Weights of a small sound classifier.
Model: 2.88M parameters, log mel input, arch tdnn, norm batchnorm, activation gelu, depths [14], widths [256].
Rows from block 4 of a small sound classifier, named by matrix and row number. Each number is 50 + 12 x the weight over its row's rms, rounded and kept within 0 to 99. All counts start at 0.
Before each channel's rows are labels from the 100 clips, of 14976, where the channel reaches its highest value: "lies over" is the class under the peak; "responds to" is what is common among them. Only what is clearly more common there than usual is listed. The data: synthesized solo parts of chorales (CocoChorales).
# conv: width-5 conv, dilation 3 (model.blocks.4.conv.weight, 256x256x5, each kernel summed), inputs 86-171

lies over: A#4
responds to: trumpet; note A#4; note C5; note A4
conv.43:43 45 37 52 39 47 33 51 46 54 48 51 51 15 50 48 49 32 38 41 43 41 45 53 44 31 42 40 57 40 69 35 54 48 46 54 52 59 43 50 66 56 31 47 48 51 57 05 42 60 33 52 54 56 54 35 57 52 31 57 33 64 38 49 59 44 37 45 57 57 33 50 51 38 55 41 52 54 52 47 44 43 56 52 38 53

lies over: A3
responds to: tuba; note A3; note G#3
conv.101:52 36 57 49 49 65 49 36 64 43 46 47 45 34 53 27 43 40 38 61 41 30 63 57 64 48 68 54 55 12 46 56 48 33 28 53 36 43 56 55 46 54 39 60 29 32 58 37 22 57 53 56 38 36 58 46 57 54 44 24 58 47 57 54 51 55 60 56 42 45 70 48 57 53 45 40 58 53 42 48 49 41 56 60 11 56

lies over: F5
responds to: clarinet; note F5; note F#5; note G5
conv.249:44 48 50 53 56 58 53 38 66 50 35 37 47 48 66 48 28 46 00 46 46 34 52 49 59 15 55 52 50 35 57 44 46 54 48 57 55 52 32 45 60 61 14 50 36 51 60 39 36 59 50 47 29 41 62 35 48 51 53 38 57 60 45 43 61 51 38 61 57 41 52 37 35 57 43 46 71 52 39 59 47 51 55 55 39 60

lies over: D4
responds to: clarinet; note D4; note C#4; note F4
conv.183:63 19 45 62 64 47 34 62 59 47 64 62 41 50 53 12 40 53 49 61 45 45 58 36 37 41 47 55 47 56 52 51 50 50 57 62 36 47 60 54 56 54 56 54 51 18 48 33 55 59 50 56 35 51 53 47 53 32 46 54 42 55 56 46 35 56 57 47 50 52 57 30 35 41 43 49 46 53 55 55 52 44 43 50 57 49

lies over: A3
responds to: cello; note A3; note B3
conv.15:57 50 46 60 57 45 49 60 59 32 42 50 49 58 59 35 42 68 39 54 30 49 47 48 54 40 53 54 51 50 51 51 52 63 47 55 49 24 43 58 41 17 48 60 21 52 28 40 31 66 65 51 16 54 53 50 57 51 56 47 55 53 55 55 35 47 41 57 48 49 60 00 27 52 51 58 68 49 58 37 66 49 56 46 47 41

lies over: C#4
responds to: cello; note C#4; note B3; note C4
conv.229:53 37 52 55 62 58 43 49 36 40 40 53 50 63 54 40 53 55 54 68 34 47 54 35 41 51 59 53 46 57 35 62 55 65 51 58 48 33 40 56 51 40 50 46 46 53 48 52 46 42 78 46 52 78 49 49 50 43 67 57 71 41 52 40 43 39 53 69 40 28 51 42 53 46 48 54 66 43 54 61 58 46 44 15 57 56

lies over: F#5
responds to: violin; note F#5; note G5; note G#5
conv.0:54 57 65 47 55 48 63 56 74 90 46 85 58 61 67 59 58 59 52 33 58 55 67 65 70 44 51 30 49 43 46 50 22 61 66 34 57 57 69 37 49 60 77 54 52 56 64 51 64 56 58 41 52 47 68 53 58 60 67 60 65 60 35 74 59 64 35 65 96 54 17 56 57 46 37 51 66 33 68 46 56 55 55 72 53 64

lies over: E5
responds to: trumpet; note E5; note A4; note D5
conv.107:37 60 30 48 59 53 47 38 61 44 49 68 42 54 44 51 65 46 61 14 50 59 14 53 51 43 52 47 50 55 55 39 50 43 66 70 48 60 41 60 61 45 55 06 59 55 50 38 54 58 39 60 49 53 81 27 53 43 43 58 24 58 30 60 57 49 50 47 43 55 35 47 60 44 47 39 31 32 61 54 33 58 43 39 53 63

lies over: E5
responds to: trumpet; note E5; note D5; note F#5
conv.153:49 59 46 53 48 55 48 47 70 48 43 23 66 23 22 66 67 29 61 61 34 51 62 46 48 59 51 50 44 43 49 54 64 50 48 66 30 56 51 34 60 49 53 21 55 55 57 33 49 61 46 54 65 50 69 33 50 65 27 52 49 45 62 68 60 51 65 37 33 54 47 52 54 37 61 48 29 36 59 56 21 16 46 54 37 53

lies over: E4
responds to: horn; note G4; note F4; note E4
conv.240:48 22 51 55 45 50 49 66 56 52 03 39 59 44 50 53 32 54 57 38 56 51 54 34 51 62 46 38 63 40 61 50 49 58 36 49 48 58 44 36 56 66 53 60 28 49 63 44 23 35 59 49 59 60 56 59 58 37 53 47 59 37 36 22 64 37 49 52 61 27 26 58 44 38 45 59 72 38 37 54 60 48 60 58 34 50

lies over: A#3
responds to: double bass; note A#3; note A3
conv.5:45 38 51 56 62 56 49 49 29 43 31 49 53 63 53 47 47 53 51 65 43 44 54 32 39 49 56 53 53 58 28 58 51 60 52 59 59 34 30 56 50 43 44 39 49 55 50 49 49 36 66 52 60 80 55 45 45 37 61 52 61 42 41 29 47 44 48 71 45 16 49 49 57 53 43 55 63 43 45 65 58 53 40 20 59 54

lies over: silence
responds to: horn; note C5; note C#5; note B4
conv.84:42 51 53 54 42 34 48 53 40 67 36 61 59 51 54 54 50 51 54 19 56 50 26 44 37 48 30 33 63 44 52 48 52 51 51 38 51 52 42 56 51 46 46 53 41 55 46 43 41 35 50 32 59 51 47 48 58 38 50 62 49 66 16 36 44 35 16 53 70 50 09 55 38 29 54 56 66 42 50 44 53 50 50 44 39 40

lies over: G#4
responds to: viola; note G#4; note G4
conv.253:68 42 53 58 39 61 50 64 54 53 69 57 37 45 35 42 47 45 65 49 53 61 50 46 53 55 59 57 38 42 43 47 63 23 49 51 39 58 64 64 41 50 66 49 55 36 45 53 51 45 13 47 57 23 66 62 42 35 39 50 54 43 60 46 44 59 63 16 49 69 53 50 36 36 38 40 19 50 35 46 49 48 23 61 48 48

lies over: A4; A#4
responds to: trumpet; note A#4; note A4; note G#4
conv.204:26 62 53 40 49 50 55 47 73 53 42 57 45 47 47 61 60 36 50 13 46 58 23 57 56 48 51 56 49 40 49 45 46 36 56 59 47 61 48 60 59 48 56 02 53 59 56 49 49 47 39 53 53 26 75 23 42 44 45 49 35 60 35 52 55 52 57 48 54 50 41 54 59 53 43 38 44 29 49 51 19 61 43 38 40 55

lies over: B4; silence
responds to: violin; trombone; note B4
conv.80:41 50 59 39 47 43 64 56 69 75 55 58 55 51 43 42 49 51 64 58 39 50 73 60 72 46 54 44 29 45 40 59 51 47 43 60 61 32 63 48 41 42 83 52 44 31 49 59 52 49 59 47 62 46 91 61 62 66 62 69 82 39 61 72 38 55 55 42 53 64 48 39 45 53 42 48 43 43 61 58 48 46 38 62 38 63

lies over: A#4; C#5
responds to: horn; note A#4; note C#5; note B4
conv.232:45 30 57 48 62 47 53 58 69 52 18 44 60 58 50 50 50 53 54 48 52 38 43 24 36 47 50 45 59 44 41 61 37 63 54 68 36 50 38 38 60 63 53 46 33 44 57 49 37 45 69 44 53 53 64 43 54 38 58 50 63 30 40 43 45 43 47 63 65 04 49 52 38 40 45 63 82 23 45 56 49 36 51 43 40 47

lies over: D#5
responds to: violin; note D#5; note C#5
conv.31:57 17 50 54 43 40 38 64 78 52 64 49 64 41 08 48 49 36 70 55 60 59 52 45 35 63 46 63 50 63 25 55 49 50 40 63 44 49 49 36 42 56 59 45 66 33 49 58 64 33 57 39 61 57 69 57 57 44 40 57 53 00 60 43 41 47 55 21 52 37 46 56 37 46 44 60 45 53 47 55 42 47 44 45 57 32

lies over: A3
responds to: tuba; note A3; note D4; note B3
conv.79:40 58 55 57 37 67 46 43 62 49 28 38 52 22 46 63 50 17 48 45 53 53 56 51 59 51 61 36 52 03 59 54 57 12 47 38 26 58 55 44 60 59 46 38 51 71 64 47 41 50 33 59 51 36 54 37 41 57 40 40 47 61 48 47 65 43 58 44 52 47 44 58 64 43 50 36 43 30 47 53 20 46 51 58 02 60

lies over: F#5
responds to: violin; note F#5; note G#5; note E5
conv.206:44 63 60 63 49 40 57 59 57 84 40 54 51 50 58 40 59 68 53 45 58 54 64 57 61 35 42 50 48 67 57 52 07 60 57 75 61 66 66 45 49 57 64 56 45 51 58 45 40 53 53 38 44 44 87 53 62 53 46 54 48 66 37 68 56 33 33 37 93 39 34 50 50 40 49 52 48 32 63 42 54 71 49 56 43 59

lies over: B3; C4
responds to: viola; note B3; note C4; note D4
conv.69:49 43 57 48 69 50 58 58 64 50 51 53 37 55 42 47 30 62 58 33 44 52 47 02 48 51 48 41 44 60 47 51 45 69 59 63 31 60 59 59 62 70 66 47 51 49 65 59 53 41 56 49 36 39 69 51 61 16 41 53 43 51 36 18 62 54 57 35 65 43 40 48 41 27 35 47 54 25 60 54 58 48 40 48 53 57

lies over: A#3
responds to: cello; note A#3; note C4; note G#3
conv.115:33 47 44 41 53 56 46 45 40 41 42 31 33 50 63 52 34 57 39 46 30 54 51 55 53 47 56 46 35 55 52 33 44 51 37 49 63 32 50 32 51 52 46 56 44 58 60 55 52 23 40 60 44 53 58 50 49 43 56 34 49 54 50 10 65 59 54 55 43 33 54 45 55 64 38 04 50 58 49 59 61 63 40 42 31 59

lies over: A4
responds to: violin; note A4; note B4
conv.34:61 00 44 40 45 54 00 45 79 61 65 47 43 34 54 38 67 33 50 60 34 47 52 69 51 53 53 55 41 40 47 50 38 53 38 55 46 46 60 49 50 53 46 57 45 27 54 41 42 57 51 44 53 48 52 50 51 40 41 55 41 42 50 65 42 57 53 42 47 53 51 57 56 61 28 21 46 57 44 54 40 48 36 52 58 40

lies over: B3; A#3
responds to: tuba; note B3; note A#3; note C4
conv.72:44 58 56 66 65 58 57 28 61 44 43 45 44 53 46 56 49 16 35 48 51 35 52 33 57 21 58 51 51 30 47 56 54 47 60 69 26 59 43 58 69 58 42 09 60 58 58 39 58 55 48 57 42 44 64 00 44 48 43 54 46 63 40 52 61 53 55 59 48 53 56 49 56 38 49 44 45 30 48 59 07 49 45 55 49 60

lies over: A#4; A4
responds to: violin; note A#4; note A4; note B4
conv.36:51 48 56 31 44 54 46 33 80 56 50 43 59 51 55 61 59 44 43 66 34 53 57 61 41 57 56 68 39 36 23 43 44 55 42 59 54 25 62 44 27 36 40 54 56 60 43 66 54 16 60 23 47 34 58 55 20 45 59 47 59 42 52 40 31 62 47 56 45 30 67 44 55 66 37 46 59 58 36 44 46 51 32 42 59 47

lies over: D#4
responds to: clarinet; note D#4; note D4; note E4
conv.77:61 00 42 43 56 42 00 62 61 47 61 47 29 43 54 33 47 51 56 55 22 54 47 56 52 56 43 49 37 54 46 49 42 60 37 52 48 31 58 50 50 58 51 68 34 20 53 43 35 55 51 50 52 59 50 60 58 38 48 55 38 45 59 39 43 52 63 39 39 49 50 54 45 59 23 22 46 59 50 58 58 42 38 46 55 38

lies over: C#3; D3
responds to: cello; note C#3; note D3; note F#3
conv.63:69 32 39 50 29 53 43 39 59 55 52 51 21 56 61 24 36 56 43 41 53 37 55 61 68 58 57 45 46 34 54 32 38 54 37 41 54 42 44 63 30 48 16 69 27 30 55 33 24 61 47 48 48 46 59 56 53 42 55 31 52 54 54 51 46 63 49 52 52 66 50 51 44 54 18 45 69 53 00 49 54 50 46 70 43 47

lies over: A#4; A4
responds to: violin; note A#4; note A4; note B4
conv.98:43 49 48 48 48 40 12 54 93 56 24 38 63 56 56 56 73 56 64 47 28 62 34 58 26 68 42 62 45 46 40 55 34 60 57 75 45 43 57 46 55 33 52 43 51 63 40 54 48 54 62 39 47 48 71 60 43 49 63 53 58 46 44 69 38 33 48 52 55 44 43 59 35 51 47 51 65 26 45 52 51 33 51 00 54 33

lies over: silence
responds to: violin; note A#4
conv.14:39 52 54 36 37 49 45 54 99 52 54 49 82 40 41 55 60 35 50 30 43 68 46 57 49 67 57 70 49 51 53 45 34 31 28 66 57 40 59 60 39 34 47 17 56 62 38 34 48 40 56 31 56 43 77 44 35 44 33 31 18 60 44 45 50 59 46 56 63 47 42 56 49 48 48 59 41 52 34 38 43 48 47 41 54 30

lies over: A4
responds to: violin; note A4; note A#4; note B4
conv.95:54 18 44 39 35 45 02 49 89 63 59 59 40 36 45 35 68 34 54 45 39 55 45 79 65 56 49 63 38 35 49 40 30 46 31 70 54 54 58 61 49 53 53 46 49 37 57 46 44 60 51 36 47 46 70 53 41 48 40 47 33 44 42 77 46 50 52 35 44 56 45 61 57 60 34 27 43 49 40 49 35 54 45 60 59 40

lies over: A4
responds to: violin; note A4; note A#4; note B4
conv.162:39 28 50 45 48 54 26 49 75 57 52 44 51 43 34 56 67 24 64 59 48 58 51 59 47 66 51 52 44 47 34 55 58 42 48 60 42 50 55 53 57 58 51 37 67 53 57 52 59 33 59 52 60 64 66 52 37 46 46 54 42 32 46 49 55 44 62 43 43 30 48 63 57 54 32 22 30 41 50 60 42 55 41 45 56 54

lies over: G#5; A5
responds to: violin; note G5; note G#5; note F#5
conv.169:57 53 58 55 23 50 42 51 82 42 64 57 50 36 34 58 62 23 51 57 28 52 52 60 46 58 49 69 46 30 40 61 52 46 48 73 40 28 54 73 26 36 50 49 57 49 38 51 51 52 49 31 53 23 64 49 35 64 32 43 41 49 69 61 28 55 53 43 30 60 78 51 60 62 44 41 37 57 41 43 38 50 47 48 65 41

lies over: G#4
responds to: violin; note A#4; note A4; note G#4
conv.190:48 39 37 40 20 55 14 47 92 54 44 49 54 17 49 48 58 41 51 42 27 59 52 78 60 62 54 60 49 36 54 37 28 40 17 70 58 54 61 46 51 50 48 46 41 55 58 40 24 59 49 35 53 44 76 53 42 52 48 37 37 50 47 63 61 47 51 41 53 48 42 58 57 58 42 27 53 52 42 49 41 47 51 57 38 54

lies over: G5; A5
responds to: violin; note G5; note A5; note G#5
conv.46:56 39 67 53 55 60 46 45 64 51 62 52 35 42 46 46 48 26 51 66 32 50 51 56 44 51 62 65 46 23 44 59 55 41 44 63 25 19 64 66 28 48 52 48 35 44 43 58 44 54 48 47 48 18 58 45 47 50 39 49 41 54 69 49 22 63 59 44 41 51 80 47 49 57 33 34 38 56 42 48 38 52 40 48 44 44

lies over: C#4
responds to: trumpet; cello; note C#4; note G#5
conv.217:41 57 47 53 35 45 44 40 53 42 38 46 61 34 53 54 59 50 45 56 08 51 46 59 32 53 47 48 56 47 49 54 52 54 29 61 58 20 44 44 36 05 42 55 38 57 22 45 38 62 55 34 50 44 56 48 52 67 49 43 55 53 62 64 39 44 44 54 43 43 55 35 50 59 59 53 51 57 62 41 51 45 63 29 47 34

lies over: G#5; F#5
responds to: violin; note G#5; note F#5; note G5
conv.212:52 54 51 71 54 36 45 57 65 81 40 82 66 65 69 60 58 62 46 34 55 51 45 54 67 39 41 53 54 54 42 58 06 46 56 72 38 60 62 49 59 58 70 56 41 57 59 53 45 31 59 37 47 42 81 54 27 54 63 50 50 63 28 64 55 64 32 57 96 63 41 56 45 60 52 46 63 26 39 45 48 53 43 57 48 48

lies over: silence
responds to: horn; note A#4; note B4; note G4
conv.111:51 47 52 49 36 34 51 46 57 60 43 57 66 57 54 52 41 56 45 42 53 51 52 57 43 41 30 46 59 52 40 52 37 52 42 28 63 49 49 45 34 44 52 54 42 48 44 51 51 31 54 20 55 52 30 54 45 51 47 52 51 48 32 37 51 45 01 54 70 37 21 45 57 50 55 77 67 62 54 20 61 61 57 49 57 30

lies over: A#2
responds to: tuba; note D#4; note A#2; note A#3
conv.243:42 35 47 57 50 49 52 61 52 44 34 50 60 44 45 37 37 57 56 51 54 50 57 14 46 54 55 49 61 58 52 52 49 54 42 53 44 54 43 40 56 57 52 53 45 45 57 36 38 42 60 59 52 69 60 52 63 32 53 51 59 32 40 29 55 32 45 52 57 31 29 54 45 17 53 58 65 38 51 48 60 46 57 50 35 47

lies over: A3
responds to: cello; note A3; note F3; note G3
conv.197:55 52 42 61 51 43 52 36 41 48 36 50 41 72 52 43 62 63 46 41 58 42 27 44 60 52 48 40 57 49 47 51 46 63 57 54 58 45 02 54 41 35 21 47 47 52 42 41 45 47 60 42 51 59 64 52 44 39 61 59 63 45 16 53 43 47 35 58 56 48 21 47 40 40 47 59 69 38 43 52 59 51 44 48 51 44

lies over: C#4
responds to: cello; note C#4; note C4
conv.151:45 56 44 48 16 49 39 45 27 52 37 39 53 48 58 59 45 54 41 41 53 50 39 58 45 53 43 34 52 38 54 39 53 48 34 20 53 40 34 55 40 32 27 58 32 61 36 50 31 30 43 32 55 42 31 54 48 51 56 38 61 56 49 35 47 45 28 52 50 53 40 49 42 52 49 42 64 52 40 40 52 47 51 40 36 50

lies over: C#4
responds to: cello; note C#4; note D3
conv.129:44 52 49 55 40 53 40 48 37 37 49 48 59 47 60 51 45 53 48 55 27 54 52 60 41 53 55 58 64 52 53 47 42 49 15 46 60 00 50 48 19 35 43 59 32 57 36 57 42 30 53 46 47 54 45 51 43 57 53 34 55 58 57 38 44 53 42 55 36 43 59 36 46 65 55 34 54 63 44 40 59 58 62 30 52 39

lies over: E4; F4
responds to: horn; note F4; note E4
conv.92:66 09 50 47 60 30 38 66 54 55 61 50 51 41 32 35 52 34 71 47 56 52 43 29 31 55 30 36 50 52 61 48 52 54 58 55 15 63 68 56 64 70 67 52 53 24 56 48 51 54 46 47 56 50 59 51 53 14 32 58 39 50 48 38 52 51 59 12 57 56 39 58 28 21 37 53 53 42 52 47 43 32 41 55 51 34

lies over: A3; D#4
responds to: tuba; note D4; note A3; note D#4
conv.214:60 43 42 54 30 58 44 42 45 48 57 50 43 25 32 48 54 27 58 58 53 31 58 41 55 52 58 42 53 21 58 50 69 31 47 41 15 66 52 62 55 53 33 49 51 41 57 16 44 54 31 60 60 34 58 40 57 52 04 43 43 52 52 49 57 48 53 18 43 70 40 54 57 18 50 38 32 48 45 46 21 35 47 68 34 52

lies over: silence
responds to: trumpet; bassoon; note A#4
conv.42:35 56 38 50 58 44 45 45 54 53 29 44 56 52 52 59 64 50 60 28 49 46 27 38 49 48 43 30 57 38 57 42 55 48 63 58 39 66 23 53 71 57 42 17 53 63 56 35 47 54 43 49 59 58 69 27 47 43 61 58 52 66 02 53 55 37 49 58 57 48 15 57 41 22 56 48 58 02 56 63 41 44 49 40 36 54

lies over: A#3
responds to: double bass; note A#3; note G#3
conv.193:53 48 39 44 24 57 55 39 26 43 49 47 72 43 52 54 27 45 26 43 65 46 66 61 52 39 56 48 68 61 62 27 47 44 19 41 82 41 27 51 32 48 29 47 48 57 51 38 48 29 42 50 52 56 49 44 40 48 48 16 49 57 24 19 54 56 28 60 45 52 33 47 60 61 57 54 62 73 25 45 58 66 61 60 57 53

lies over: F5
responds to: clarinet; note F5; note F#5
conv.118:62 46 58 53 65 53 54 33 67 52 51 47 42 57 58 37 48 34 03 54 49 00 43 47 56 12 55 50 50 34 49 56 44 61 62 73 37 44 48 56 50 52 32 50 47 38 47 39 53 70 56 42 28 33 63 15 54 47 51 58 49 56 51 61 29 55 43 68 54 48 66 36 41 54 44 54 67 52 54 51 35 48 48 55 55 45

lies over: C#5; D5
responds to: violin; note C#5; note D5
conv.41:60 38 57 51 36 34 36 53 68 63 53 43 61 32 29 58 72 29 52 56 50 42 47 46 02 50 36 47 54 39 44 60 49 59 51 69 30 46 51 33 46 45 50 50 50 43 43 48 51 52 55 24 54 43 56 49 53 55 38 56 52 34 52 62 30 40 40 46 60 45 51 53 52 42 48 59 62 48 56 40 41 20 50 41 50 19

lies over: A#3
responds to: double bass; note A#3; note G#3
conv.52:54 52 44 67 53 40 43 30 54 52 62 76 38 67 46 38 66 40 47 41 58 41 13 51 49 23 44 58 59 56 61 49 41 42 68 79 52 52 32 62 48 34 38 22 59 49 38 28 59 63 47 45 34 49 76 13 46 38 44 59 33 65 30 66 39 50 39 55 51 59 50 41 51 48 49 50 49 45 54 50 34 59 42 42 67 39

lies over: A4
responds to: violin; note A4; note B4; note A#4
conv.211:56 28 55 43 57 47 32 35 93 56 49 51 34 52 65 47 65 39 42 51 38 50 45 55 55 56 56 63 28 26 46 48 18 50 51 70 41 48 65 40 56 48 46 51 46 49 50 52 44 58 52 39 46 35 61 45 39 41 58 45 49 49 45 59 38 58 54 55 55 40 58 56 55 60 14 13 57 46 34 59 37 56 22 56 45 50

lies over: A#4; silence
responds to: violin; note A#4
conv.1:29 57 58 42 46 53 33 43 70 52 37 45 56 46 47 59 84 30 55 52 31 53 31 55 13 55 51 52 50 50 43 60 41 53 57 70 47 42 56 47 58 29 52 22 51 62 43 49 54 54 62 36 50 47 60 44 41 54 54 56 57 55 43 71 39 30 50 55 51 36 48 52 54 59 50 40 50 25 59 53 33 41 48 00 54 45

lies over: G#4
responds to: clarinet; note G#4
conv.159:51 44 53 60 36 60 45 53 61 54 54 51 46 17 39 42 57 23 43 55 24 51 52 64 54 49 60 47 58 12 53 59 60 26 27 59 26 39 55 61 43 47 47 52 25 45 54 40 20 73 41 59 52 02 58 41 52 63 16 41 30 49 70 67 48 45 58 40 48 54 63 52 55 52 51 42 39 51 55 42 34 32 63 51 30 61

lies over: C#5
responds to: trumpet; note C#5; note D#5
conv.7:29 64 38 56 51 51 47 59 64 26 45 60 65 49 45 50 57 66 51 39 33 59 37 50 45 44 53 57 56 68 52 50 48 53 49 60 59 49 47 59 60 28 61 44 51 60 39 38 46 55 60 57 25 59 64 50 55 55 50 49 51 52 47 59 59 32 38 48 49 48 35 25 43 38 62 58 47 44 68 37 58 59 65 15 51 56

lies over: B3
responds to: tuba; note B3
conv.172:43 59 30 49 61 56 52 17 64 24 44 33 54 56 64 61 47 43 31 43 44 58 51 49 62 29 52 48 37 45 56 34 46 45 54 66 51 61 47 54 71 56 45 28 59 59 60 47 57 64 33 51 26 51 73 22 40 51 64 34 54 62 36 59 68 55 55 60 36 51 42 40 52 51 53 41 33 39 52 60 37 59 47 57 44 64

lies over: B3
responds to: tuba; note B3; note A3
conv.207:50 44 46 52 59 62 51 45 51 42 53 43 17 45 67 41 22 32 30 50 43 43 61 52 64 39 60 43 49 25 57 37 52 29 44 56 45 52 56 41 61 63 41 54 42 52 65 41 43 55 24 63 39 48 60 30 55 44 49 27 30 63 50 31 67 64 60 59 44 49 50 54 63 58 28 09 40 60 36 62 41 64 51 60 17 61